{"model": "image classifier", "dataset": "telescope images of galaxies (Galaxy Zoo DECaLS)", "train_examples": 88335, "image_size": 32, "crop_scale_min": 1, "horizontal_flip": true, "targets": ["shape"], "num_classes": 3, "arch": "vit", "norm": "layernorm", "norm_position": "pre", "activation": "swiglu", "head_dim": 16, "fused_qkv": false, "bias": "none", "qk_norm": false, "parallel_block": false, "moe": "top_k", "num_experts": 32, "moe_every": 1, "expert_mlp_ratio": 1, "experts_per_token": 2, "shared_expert": false, "patch_size": [2, 2], "layers": 14, "width": 128, "positions": "learned", "pooling": "mean", "loss": "binary_cross_entropy", "residual_init": "none", "optimizer": "muon", "muon_scale": "match_rms_adamw", "lr": 0.0029, "momentum": 0.95, "nesterov": false, "orthogonalizer": "polar_express", "adamw_lr_other_params": 0.0011, "grad_clip": 5.0, "l1_shrink": 0.003, "steps": 7600, "batch_size": 64, "epochs": 5.5, "lr_schedule": "step", "warmup_steps": 1520, "weight_decay": 0.1, "adamw_weight_decay_other_params": 0.05}
Rows from block 4 of a small image classifier, named by matrix and row number. Rows with one number within an expert belong to one neuron, the router's apart. Each number is 128 + 32 x the weight over its row's rms, rounded and kept within 0 to 255. All counts start at 0. Numbers have three digits each.
Before each expert's rows are labels from the 100 images, of 14976, where the router gives the expert most weight on average: "top examples" is what is common among them. Only what is clearly more common there than usual is listed. The data: telescope images of galaxies (Galaxy Zoo DECaLS).
# router: router (model.blocks.4.mlp.router.weight, 32x128, trained with AdamW), inputs 0-127
# gate: expert gate (model.blocks.4.mlp.gate, 32x128x128), inputs 0-127
# up: expert up (model.blocks.4.mlp.up, 32x128x128), inputs 0-127
# down: expert down (model.blocks.4.mlp.down, 32x128x128, transposed), outputs 0-127

# expert 3
top examples: bulge size: moderate
router.3:145141121128104147130094132109130153099092153129103157129184118124146071196069151125110097082152090130104075097144153183190081104139167185152087157157125117138182162086097102093156135116084114074079140175153096088140179215115088169123162102147146073119098095108119129172141117159096141142086144125124119136219094092135118122121105125130149121132118123088181109112176170174144160110174
gate.1:161124128128079113116140117184165128156163182129154133106145128135101095098073124109119148129191128102127142107123132142181132168123110099125139172078079181121135154115122087133138172127123137066205060138183088132075105060129146141121107120156225171053120144145171177102113166148076146075157123167166111121119128137132101107134127159123041128096104141131110077142119153143111128086082
up.1:092127094136086109109161123105141180138120170125120111136128159130132151137103100128112173130126098096106159161058146119128163185165113132070206146141129164131105180128097135185082124128080159150137121163113110149129152072147102127102132096155182119086177154131158071142121149119040168098112132124164141114158126115140124128107128194126052168122156123057056048132124166071090120126084
down.1:127083080093057083125184070146128119136092133122202064161149143153162128214126116132127128093211070062082155122137173153140158095176137128129140153126107156135115139157101128168118137099128145122133108155100151079128176127087129103131085124138201129126109190138099130095106145127087090127167179174128109093203135154126152085136127139129107144091086143127128113152130125125042155117115
gate.2:141150140126149105144123182065168083177139113103134133097126169213131125189187114069134156158150100108138099076140143048140143125172148132095143102107184143059098122085095128101116179136122101161142165149107171140095122151110110143113134132123104097221135142128073151101106221078154130140073137187104164109164119102121131112159137082127155134100126145095162099132123095102165102128110
up.2:123093089130158085142117131137072165173102209090135124105124150079143132131143144152095118133130079160079163185144192101125123133126107131141065118104087155143151121197128121213081138133086121124191082143122110121135162106138115109140153090052102102118128121090111151099145068122162116115105128094149120105174165195129189137213127152094130128112179083138116126127101130173151197131132
down.2:182098110187237105127145095107128133138104099160155127107130139152126119168157137132112176135155080109085139092143132117110124154060139172153169192093122164092080122155116090117109161076055204126122131129129077091128149118105141093178130071077158146191127117136067128119130093126133168203146133135089085129128082157148108133128140133089189126105126110166149151114141087093169125126095
gate.3:112097169116032118162109128129124128058123128128128128128128170050128134127128128130137128134078153143126182128128128127128202128099167124056161135128128129154128128128111128128128115128137150159110173145128128094128128128128127128058136128132128187059078160142120128025128143136106128127135255128172115128128129123120122112128117128128128106128243099102127128135125041127128139113128
up.3:128116131190056044128081221118128161123066096128087103128135099035161148125128128128135128128107164128088127128128116126128128128089143122136138181128138214128132074128128128167134228156155188143090128128121143089128121087098128109128128191128159128102128128154128132100128165134076135096139191123143150101090156128105128080127107128110133128148211194130136048135131110128128139128119
down.3:162128128187074188128128127130143161128128128101123108090112128128165128128128222128220128169106104128128128137128128120128128150128106146187172255079128128129135065128126160155062128128128138144128128128128127122130128123128117129128128126066114128188128113128123215133104128128128111120128077087128130129064130102000130049136128128128118128133144161128128112128156128128170103130127

# expert 2
top examples: bar: no
router.2:094172162147107140161171114156095121133113135132160144164189119148102086121098163195102118157161070153108110097108104153168106124180184208197143187150122104200102075079130099083130109136146088136125090125149063116079124127156135124088125173127122105068133105133128108116149103126136142118135164143117087130151101142105170124154088051081097082177151069103181112103137126110130182113122
gate.1:158147111157115109123111165055041153143115183114132109100115140180105099088132147130146107184128152101123109138182124160134110143116103201141131104151085187115129118121146163078147126057158128110093108139141206155134095133131138082118130152155100140197168101125092122088159080183102073121130052089107144099151150125137114121205118080101113122197136145181164091138099148141128138111164
up.1:149115192135120069153141117114112119120106140156083115124156140187129115142133115115139068180207172094146098133121163121161225212114097129118135136064148134087096121078117110143124117165163149061172167141043131130135127103120110142102083079126112183145171128130115120103154147144131117141137109091078159202180136051096094131088154133119155175125122170090119116121128118136095116127134
down.1:161153123165119118092150123124158118140083135154142131097180169151106143159117163067146113142147105110150062106145120077164140103138090157219125138117173120106157149112147083128091157052168164121153109150078107069101173104132138146159218153121134113183106069086176099140084109117075117119105110097139157118177081120160175142118123083093117130179085087140123112197153132096158119144159
gate.2:136126138155125160076177077102127148124128099217094118139109086126151136185098145102116153109124136141094050130163136121152125111148134141145125140086145115108069165169141113122118122133103183211171070139099126114141147120111134135136107060136212090168104144057075107121072109107204184073125149108137110108144100127120141157185165161085180133128102110154101102172162162125108118148120
up.2:083141206144127034124133059133127130150129131171092098131112090099148144141117145099114089172148101169167109086100191126123091115186137132103079129161126152089138180138198157113065146144144196115155155131190126130121149174100110145092118146115141070138112089105160121093122133086143164135107101124184121128170097091102134168162102189098145109202131157133101140122105126147149066134083
down.2:114127130080149140106192147166143124181089182176150085121121138183086130094076091158087126109138124105054196125073120164128141111130135134122165182159143135096126092116115144106086184060137142125174124122100182135152094127113129098141121173119110120147132158046092141094111186082140077174192128159142108108119168150149142135088084077054106086129147160150167151101118144117151150126112
gate.3:058122145138135067112139108128104146185172065136109152097138108107100156136123151147118115154121121091079110145141117100127142103155134133109139120138103131075116103127197178128173090174112145127143171140131123148142092111135074131101129151145158157180157144145184217087180070161115143097142102099038153131104134176090169149064129129121163109148059190111046144106129138077152121099135
up.3:138070188136125124137106123070154171130068087123155170097141178146180139136105169097135174129126098108113132105131097128135174126186159124089168108134174148136151120168126143131127068134115167183154135105106046152181065112107135085135148067074111179160163116126072133128129124042141103109139129139116169156132066137120120138106144145127109096166135154089061130133108187094189088113151
down.3:177112033130127069148079136106083085117156158117084206122080128142161128137107100201144105117094107158100105118116209110119101131099143135113158090099126155094104125114135111174135137157130159137142166174087127167133102149123138109114171126133126131123032105127172087153175109090151171146137124084120065112124150098173192127135120196099112146133129154168119060166117174156115153151129

# expert 1
top examples: edge-on disk: no; spiral arms: yes; bulge size: small
router.1:127118114123120134119180157083190140064059100184119135102105139087089132140132151114116124074126044133165156139084146105124169144128120107177099114082126127135106130078163133077097165136115157125061118114156134061099165159115115180151160159193126127124110191073080143110118099058130119161152163129083177146095145146168153178087117121150105146119074134136096070112173161127141110123091
gate.0:135123131122168142149152135149162124101192119071045152115130116146171131021134174135112107113066096166095077173126119138123146177140102108143119145143123171156144132061103134118127180128160133106131083154078089151105130123112200093102132056153128186159126139126119112100113199126135135168134131089175136108138121115147107162124101118153108137135102102129131097062212149199103170103119
up.0:074121135116164133141101115158139167135135088072141055106113155193096065131131160116116139133115103189109114179056113073122169140131109115152121157144137168134122115079141119141120131147150124068110103117120099114108192098070192167179180097150159128114165112131117090132117172135145092116173156159113131170130102205154115118118093096129144157117148126138118146000153104174111136130126
down.0:157141173177162120089092123154099143115135163103126179104087127126108121150123127098078086161135124145128107121152121109170127134094131146066139129128177087090145111231123111135174152155136092119143150138047138152110027115149085113077126206151179165118128163108175117113134117167131109099136112079136118104106182128087132136104168121138130100110186085083132147115114129132151133171228
gate.1:128082128128128211128154128128128128128128147252128128128128128128128128135128128128128128128128000128117128128128128128128148128128128128128128086199128128104128128128128138128114128128133115000128128128128128128186128128128128128128128128128128128128128128128128198083128023128128162128083128098128128128128128128128128151128051128128128128076128243172171128128109128128128128133128
up.1:128128128139128181135128128128128128128128128149128128128128128145143128065128192128128154194241128128128207128128128126128128128128128128208128128128128128074128009128128128128128149128128128128128128128128128101168128128128000128128108128130128128128128128128128128128128128128128125128128128128111231128128128097128128128128109079111128128128128128128128066128128128128128051128128
down.1:128128128128128128128218128128128128128128128128128128128255128115128128128128245128000128147128128128128128128128128128128128128128128102128128128128128196073128128067128128128128128101110128128172066128128128000128128128128128128128128129128159082128128128128125128128104128128128128128128128128128128128027128128155128128128128062107128128128128183128126128128128061128128128128128
gate.2:110149098148127163177110162150147125079121101155200195127161126079090124103140148130094129123075125114094151173111090169080154153132137149168129062151186182127123148169136142122092133107152157109104104127141136177184142111023132106131127119122128115081122132145156139097138064128157172116163147133161109110164130036065130129116074162154112141095133141090048131100111092160110156101090
up.2:124085166123169135151121064139183130133150147143123092173116143122134170165069171068113136109131123073184135123050158133160139086073128116109088153124146072151098167131141079155077133123114170133184140172105131127072146123165136151155122111082170128130059107109174092133143151117128124120183109140146121072099160074084138152126120234120127115133082104209149128164150113132112125149130
down.2:179089096125137108174170111126117123137131078141106137148156140140167126176109091145169130115125185072116106064066099086130129127164117071103116143117137160077128108056124094147147166098104155117095138119104150039133154164182129085122138133242126104155098118121220128138142117105137159123144117128117150127102139194125124142037125105127127160179071142139178113158154140123149138128135

# expert 29
top examples: shape: star or artifact
router.29:179153143125126152105199105211122142120138207191119172127133081152130136114084182147116102144153081083103093077169122109149107059188132167150158173142155128100108124099173156089144084135121124086167133117155158085165137079174138099150152150144143112130116109141121144115075110078128105129115094167094146118141128139118148180124162107082138158114155054149098153165127144171097153062072
gate.0:124076121112122142092176149145152141115192152188069141096099101116132065086087129114136127104140118212117127118127141155144092118103114141135039145109104148135120143124124092119186126092195133119169124057165096148150169131108156094108133127148157082138159115135159135124165154120144155116127146050091078097106103177129152150069155177124157076135083201123129156152161140156132130126040
up.0:108115123145165178128126167110092129106106168131109130122156083140119073110134106131200066199115132215187095079056110200149130192149095095160169115085127130126099128125124155139138149148160142108130105134128122132129108129093141147073141135111178173130063129146179134183123107108144146125141121115058105123139149196186124100116090169083149063140097124182103112107145126153097104127086
down.0:145149135170123102119105143145148109173157145107115078185129147135163164117101130150137158117166043171146167096108135128104127132087069133108158155128133092127132121138090163175114171183119141098104189140084151151126092136142097170145078103043067086133148146114103198112144166118128113198112118054145084099124115142118111112093114196116142192122103135108204110108050155126101131130126
gate.1:155051156087126152147117146110191107119087131192117144109095125101192143128117146124166152070186141057120147161060120093118151188139161118121094152071145165170112078133134134108068051136081104167168129132152136085136158126179129123158184140110116204118146147207125158123098119072151085130149158102148132142132085083137115104093148143102086131142129158106072140129129133133111121129102
up.1:109150163145105108134113134177180137129124178094096095140104121108178175092176180100117122096110115107138106159170109116169098128076165155124098179075118164151140062073160109081088116159075181157082103149096115099158176109161131122168183122193156080118082142096125093177112156104113159105125162161097138136083128114089185099101136103132089134174112159110113086080187143089141104135092
down.1:166086104092146115106104142091148135150165173117109154086127158220102153183099175115145107166119175128154112183122131141063185111117190113132095182090170181150116136096126125142091105140146085106164104186120099137132099146111088070134127102155131158158109171155161080168191062135143113096113112152120177134142103151113132113105131082148087111072092169111133098143153106087156102100059
gate.2:189160160127105108127165115128083081085132187139123155080158091089161106088084105083102137147144125110186170065102134152082099180126103156133124150106059170112165094185104187198083091049120133097125096094109118155108125113077148127134189128166126118175113143140105118130118162137160181049139142136109176126162147126182129140173141128129178128106124108101141141105089138133088128104140
up.2:104103153118132147115118095155135190152111132190101068160094139141148179177104159038162108145078156155061123151101147082144103139141121117147207131123127066146119195116125097109142218128201096144141142194118133104095139134141131153129114125123127158106105131117075088091099162118119163136122162106128097099113112120132126138171215128110079147191137110118123129132129135083154135118051
down.2:169189115127070155140147109092115131145102212017128074109117097096136165117123080146125068107175122129123131123169104111123142121096136142218140109107191145146132118142175139149130114124137191088098120126089145104125145163118080172134130121150101133126112089111186130134165108180120149083114067109186171107119127152144120142111133200153098115127088098118059149115149192128124079139120

# expert 23
top examples: edge-on disk: yes; roundness: cigar-shaped
router.23:149152063144131180093150150120116110074085113076131145185140085055082135170157221132136091101112175112113145113124157133066130101148166118123089151130094106175150089111127133095169169109072110101159146138102089067093158135149090159117151097162121126085062140122097174138108165141179163113178104104112145144109127145153129145084126089091101139135082111083086097171125168084081126133156
gate.0:096109130148159104125125201085151131133114081178161159077136132116127119069141149196085140082115121089122119156121074134086135171191121166130165119190147117134117139118112089067100135093143205135103118100114084166191131121099124144088117148153105047128125112186093159167121109162102102163120128127077089167075194105131122119087140161109118094157136128118094143123155146083136107133214
up.0:116122148117123133145143157126117129153146078155128117072121123145124120108122144157181120109134104056141128179144072144108132117138136169154119175103071063183121107104104049102161183169196097094117149225170153134175097117051136088125139120128120047114165126128094158132113116139096133192140152143122118204055136084119167096101153101166139124124143131191119120119131142137142099159127
down.0:108169206124133101173182190143166133106133143150056116138146159106052173091148120122085143152109140129168147167153061088086140145168110101120097091178179154191089123111106136097117143138158170228104134154084162095140132091119082163113079092099162102082144124112121157133124127089119108127136119133148177118145126127131155101110140176146149166127082114128115071143126080143062128103106
gate.1:160161118160105120139097145077114133104121208132113154131129118187145055126138084096184114097118111147114124165151101079159113136101127093110133145116155099088182097112129160160128177224102122076114128067134167195117084124152148145112126069153077100131092104162120144184149074095108209188111123104152113109159121127126131126063181122152139182137132104132110098143132153087139126094174
up.1:110127148113110150092117094080083085102136131146195132070143117219168132155086090141112173099126109082070156165177138117114143159117109166115137168174146117130155114176158166148140087130187130098117169182174113071124115125158130159100140083096086116182113102135166134184120111130162136119116097120134113095131150081113108114083075111118047172132144148191076148152078119167171119102149
down.1:154147164107133132084156145139090119089112160090129153123145180097136148079089124073121085084158160087146139150088148151089127053081130108152126127136148116090117132071131145143109129132141180101096157074153118110181114153092216111147172083137110101143096156131130119160128130138147050177185126111060080140116198144162195121163155129150116163108159100100145175096145098192127137074121
gate.2:171105095104131118119131159156204104131080101126120134109175092176121128148087144052177186148085148131181138065101143097092163164135135108193152096154183108145144103093173099127135084138102107093123094139092119130188118153161131071137153115086121115163164135085037110126166115129103137135121159107121127123093145135099135064148114135179130139102120132201191126106084138171114073109165
up.2:059111151081128131095089106142174135117135123147135122130114089113126149057141139077145105088076129142146160133112133190151123171201175120115159153129129106106107110146171195092114085146141147177103086176132169120146145171044084196161186131096157130114147138135066133114138133146096156083130136130144125045091177130133111106155094114087132089165144083131124150098194114077130093106108
down.2:167158102128145131122125150100146044128140125115125162142152165124195132157126118107144128129109130164071158138112135205043109105145154149150144072097125105081119139106075159081097148100112124181134104174082149138141149130145116145173077138114081153103162104120070124131186143125118056065141100157110098126228102130174123133201175123145125150116163155119132101112080161131135148094077

# expert 28
top examples: roundness: round
router.28:162145134166092097125194139138153116102131095089114171095089130181134099074111122133153184163122158133167083076169153177095141118118160092152097098129170124125116202141111162191125147104092167124130147153139065138120159137112137086163156163179165100103084148156145170088120126091116132118105161119103135146090120133117103156172188154191161175120057078206122157139159076154116112165120
gate.0:125067070147092093118125205108135075138128103107194050125116156101159081181135135132166135143091123100129169126095158067113156179123107209166182162130134185113078129137142137113182117164160094143075104128111165082123122099149104104105194095169132160141104160115121105117106057186108128097135129138165114097163149156141096110130125093109122160125060155150171116114113099129116165132110
up.0:156126114124099081099151099108123112155111142128075152175153085146102086167080136133120083079103092120101143167129132122087164122131119105120102131116118118183144134165134076161110180199137128123137119169112124040141120155133140153141131131150123111146200168117202170133230145149087146131131089128124143136097165144030069207063172115132146102095133112126137150115084105115128118114156
down.0:180078168154129128141153128102070136117131151139116113147153116136067116112092129091165151089156036150143125143069190125131175097085150071139152147101081153119148129156141124144145150188130135182136144118102133081111126144136117145139100179071147129148143141079146135094159131062115107188088143164117091122073182076121144132139081152134119076168074226109139192137121124115167115135139
gate.1:091150128054126130152182119183118109174122162145125099155103171120117157105133129095094137125101095113139108141161155119120120223123070126116176119112081182117088108083117088069155112157115189141096112154119160101125150100069099111131145072174137114139105047078133217158117129161140127132168075192103154112176164113143127111200088139129175154146100119161134090153149119135146126137132
up.1:125130067162168142109072156140171111115165139124171085119163097109083100168191164119130048143094083110109140134133104173082159145134147099117142168130092086119119156185111151111124114102155096114080122133159116092138157175156168127163121114107134129145182117117172095116177145116172110129121094165162082157081126159081110110109137225088117177082136127078096135148057146097129188104172
down.1:101185082155127052181091105168106186141092091173139155104143131130134159171095092130134157184099110132154122151155194087115149146183103092124087089131108097120164099119159155101122106093109151107167191056191125081120146093155167176089193137146060110108085135135158133149089116119129137180094124157138117118114115115125127134150113098130145176134164116065113072150092157130075131140161
gate.2:111107117096119095142073120187221075254107161127134102155140083073155172166111182102126115096142100118138149123092135154152158118151103065120143166105115123098095109125120133166098086123135117117148185135092110128080169118090143144128165149117162151096104115145175135086104146108133116134079159132181099145106151065141087119113151091163110123178146170158118104116156061172137137156085
up.2:087180113156123169120209153055094161089146103124120115124079154125152087070144088137145134198087125158109101132167147105132014198130160183127159115172147115126138150142152141061161153100134120137109109069185142117169083201129124100125081153140084134142153129110069107143138134128132132106141110108078132127140102152120121108159153142083148129083087093133157162133167165103131125122163
down.2:088138154113134134126100136089141150104068144078080113136147118117160110176087181178138164191097130137114196134064131130080145137099128092088123118130126165155164129125137161124133064115120192169132127162057056148135168136080172111099130173177147126130111137151111093149122098149110129131163147138091132157124087096091110062100128193160142129215084166180099104130141144087083130145090

# expert 26
top examples: edge-on disk: yes; roundness: cigar-shaped
router.26:117115155151117122168078127102125125114083092118105140155090120103165080127096187140109147078123111127090125077083176139127137094144137155061093150189077130186133118132081108068163134160082127083115105187153084114132172150173147165145142167112073081093079129083089162169139152147093085102163106177132126143123153172119086096099135079148080148155134122062150140076129147101095171117169
gate.1:143202126118128132119087122176133120110120165144111102096139130110113142119073172069140167121198149144128129145134136171100113200163124139108143122152143141053162066070159092065172025133114153148141167147123097138082112090094140162128119130125143088139129128128118128129140160163123140178111088128091133098076119110168143097062115182137126165136188116117170096116173202133090147073132
up.1:108170106133141142138150101061093150235136093148121147194066054105111122132158073127192109141139130158136142147116098096210089115090144123148144132131080101165126123113113080178182158127153127156124164084133080164150142172139086138137106099129097120136097166158142135175102111105103136131126156088156098126108096099159113124165164161132076115057103101153087097134129172187113120128183
down.1:036140193118132119126195100128124166106145148119135137137124135148148090146147143080139174120142173146119108097109144065141094170098113143160127107115079071189153155203127137202119173192123068123138168087107121134106099095130134108137099110108089149106113136132118123154114183118115115175079173125122100139083108141107154154106126047141163123119157089132060088149163104128114128218116
gate.2:096134089144140186190078100100099120134100138075058112127172084172137173112187137086119065101149120121159140156153064154103121152117109111167228098142168162160210134094175102126180161138149149179199130126159115084156137121134135088126125099159129161138113080099090124143128142076107168146092162111105091075085152120123165082112134142124105120128084142115104131162103126149115104116117
up.2:141161129127152128120133183112187144113200127144111123141115146104105117125102107137123154154095152131094146153151161174090118134096055164123140132121157126127079133166110143085203139131010134148087130125137137054145109125131175137160086062164140081117118062126143095109114138132091125145140167158085134163210145165077087163146094156114191145124068141126115121158148130148116076074118
down.2:153136131146129129165128092080069089164131130125123180103187126175098128195115130118190112131119092059147071132212159160131168120139097112104099174117123115105054042122108121136186169111159140093114083156093150116151126144114154151103141097107108130115134079133130132080128139129163149156168118189119122142170100108167140127126109138084201102162127126164108160124079185131153096141055
gate.3:136089133133140153118136168103141130125161101133150150125075090171135156139161182156096113120120107111076161190083110142120089087181113165094097113124050194064118166139124177095198129162173086137190161101137135123111131114173165113118117129097061143168142101200115099119164115062077161154127120128103119166114129125115166124150123157115097153128129131160069123165099103116069144119049
up.3:118157117130138105116128190142138131075197066158099123137127060170139139146124198169098138109115065113066192160112130152121072120176077176090130142127032197108091103140113197154133124117155073128160138112158124137120128156116160139146142133136110102140170080105071118161122147069071121108122170126132148176102130187112126124163103105125147102145110117148081118168129128084114161106105
down.3:124113136109102133107158174109109109145084106141144172164071092171102116143113156179121141144075120080096151121102132087024087131122158114134091136148143128184121138165126110151201151152194107136132161121115085156116121116167127100134078132105092158218158132085164110126188101084160181105145128117127193159089182185088136132085140098112134185119115142117066127130096098133113103088139

# expert 17
top examples: shape: star or artifact
router.17:097169141180147089100115114098123149112137157109099178107109069091140129147144160143095146125078109163167137119088137184117108105144148186157117090141125066159127122107152158071143146105105161122153085146183073108195173114061078121170131176121110094125130170092134118159110133106058103106147125165128100109123035150125105185165122078140098090094142077149183117075133085135123101095156
gate.1:149129111132112155149059179152146140120065128121123055131103195118131072128132208103135140142135117145129230144098112115094095184132134094114130167112122128128184128161103149250163112111170125118146106152094134137121118128178089100134138176123136180113188156127152118052092090131117161121117167133138064141124104120134136109130121101125092075153132059074102138119124096128118131123123
up.1:119149128140116117102102028097132129083128127128105104112100139196162156136142086139136136088141196092093124125180152129129128091164076107166133136169136101079069150100111140079130152124065142177107100131212148157157127125117111135073142125184139114104108140149162067111159138123162099118063112180134147111158141146141149105053151179131144139127107179122122065180181167182125094137127
down.1:131098123110098124103202060150136127151134133147110196103136160129063122177128145170181089131125113113128129124135146146105160137107087144077109154135129116074048092095213134130156121064129128062120115119129073174122167156128119184146126186104135071182128108110094101131150112107122133143138115138136120115179187084106124127127129158081128081124134160122155215091148085198140110162118
gate.2:098093155101105109096106095039083129127101048166181179131101133144118063116121125107173114203140120172117064158131124140116099157081129158126144121144153156149116050110100105136110117126142124104103154169180185169094115140151159130099123117139149137117134162103129154135089200182184109138185123099144137144138129196124108127166149113107117130173136097137124125138136098114089210102056
up.2:135160125138151061098063141120135103159126133142137108150168127083134128155134137132187159228172096192131105168145148117093095154129120156072113102119111094151038119149102110118130162100132104070121209128114094159097125151132063138162095138151094176115103160129132179170119162118124110119178124152107129086113100148151114166121115097167094064185110103182145100134153100077082121150164
down.2:128113117182203070125122195148099127151097114084081116123119110128082162169089133133201144097142089124136098061122133132097130092137118119113131149123138139171104150114138077144143111080082110131139141138156139074067126116160115127148155087176191122114143119124070112157077141104128213163124085119129142151126120136144107169170089107119175119085166137159136155099166147215060151177083
gate.3:111106171120191183103111119084169103118119146157196156138170123095106122128124080130150075100138126110111076090134176201190119107118109127111130139165133132105131078171134111127143122072165172180128132060084124141195130173143160113110117146097146145118128115131115152117186113042150121121138090137108126162112126135128147147028165146148102082126138197104134120095095122062190133119156
up.3:148065155144104170100156080152105155140183123135154156148137152140135143129167133101158069078105130118110090111122095106195113157131055145150138109129146145106164138160232117105157140109086174110153103163161175104139081098135110131159154091108115124136086102122089097140121177062101124145168115077114127173126160107088121105096053203147107152082130179141160123120100079165184102111136
down.3:137198147051112114109091112128088134114122099108170150131151127122169143091089114138120078101130149156147159209156185116119092112091130159149066139113157120129119137091145166087126174184194174028106149122138148131113108129049141158155122161102134117087089129110178154124084127117107071135129144074131090112160178159145088085127188102154100143115114163131144137195175107119148131128114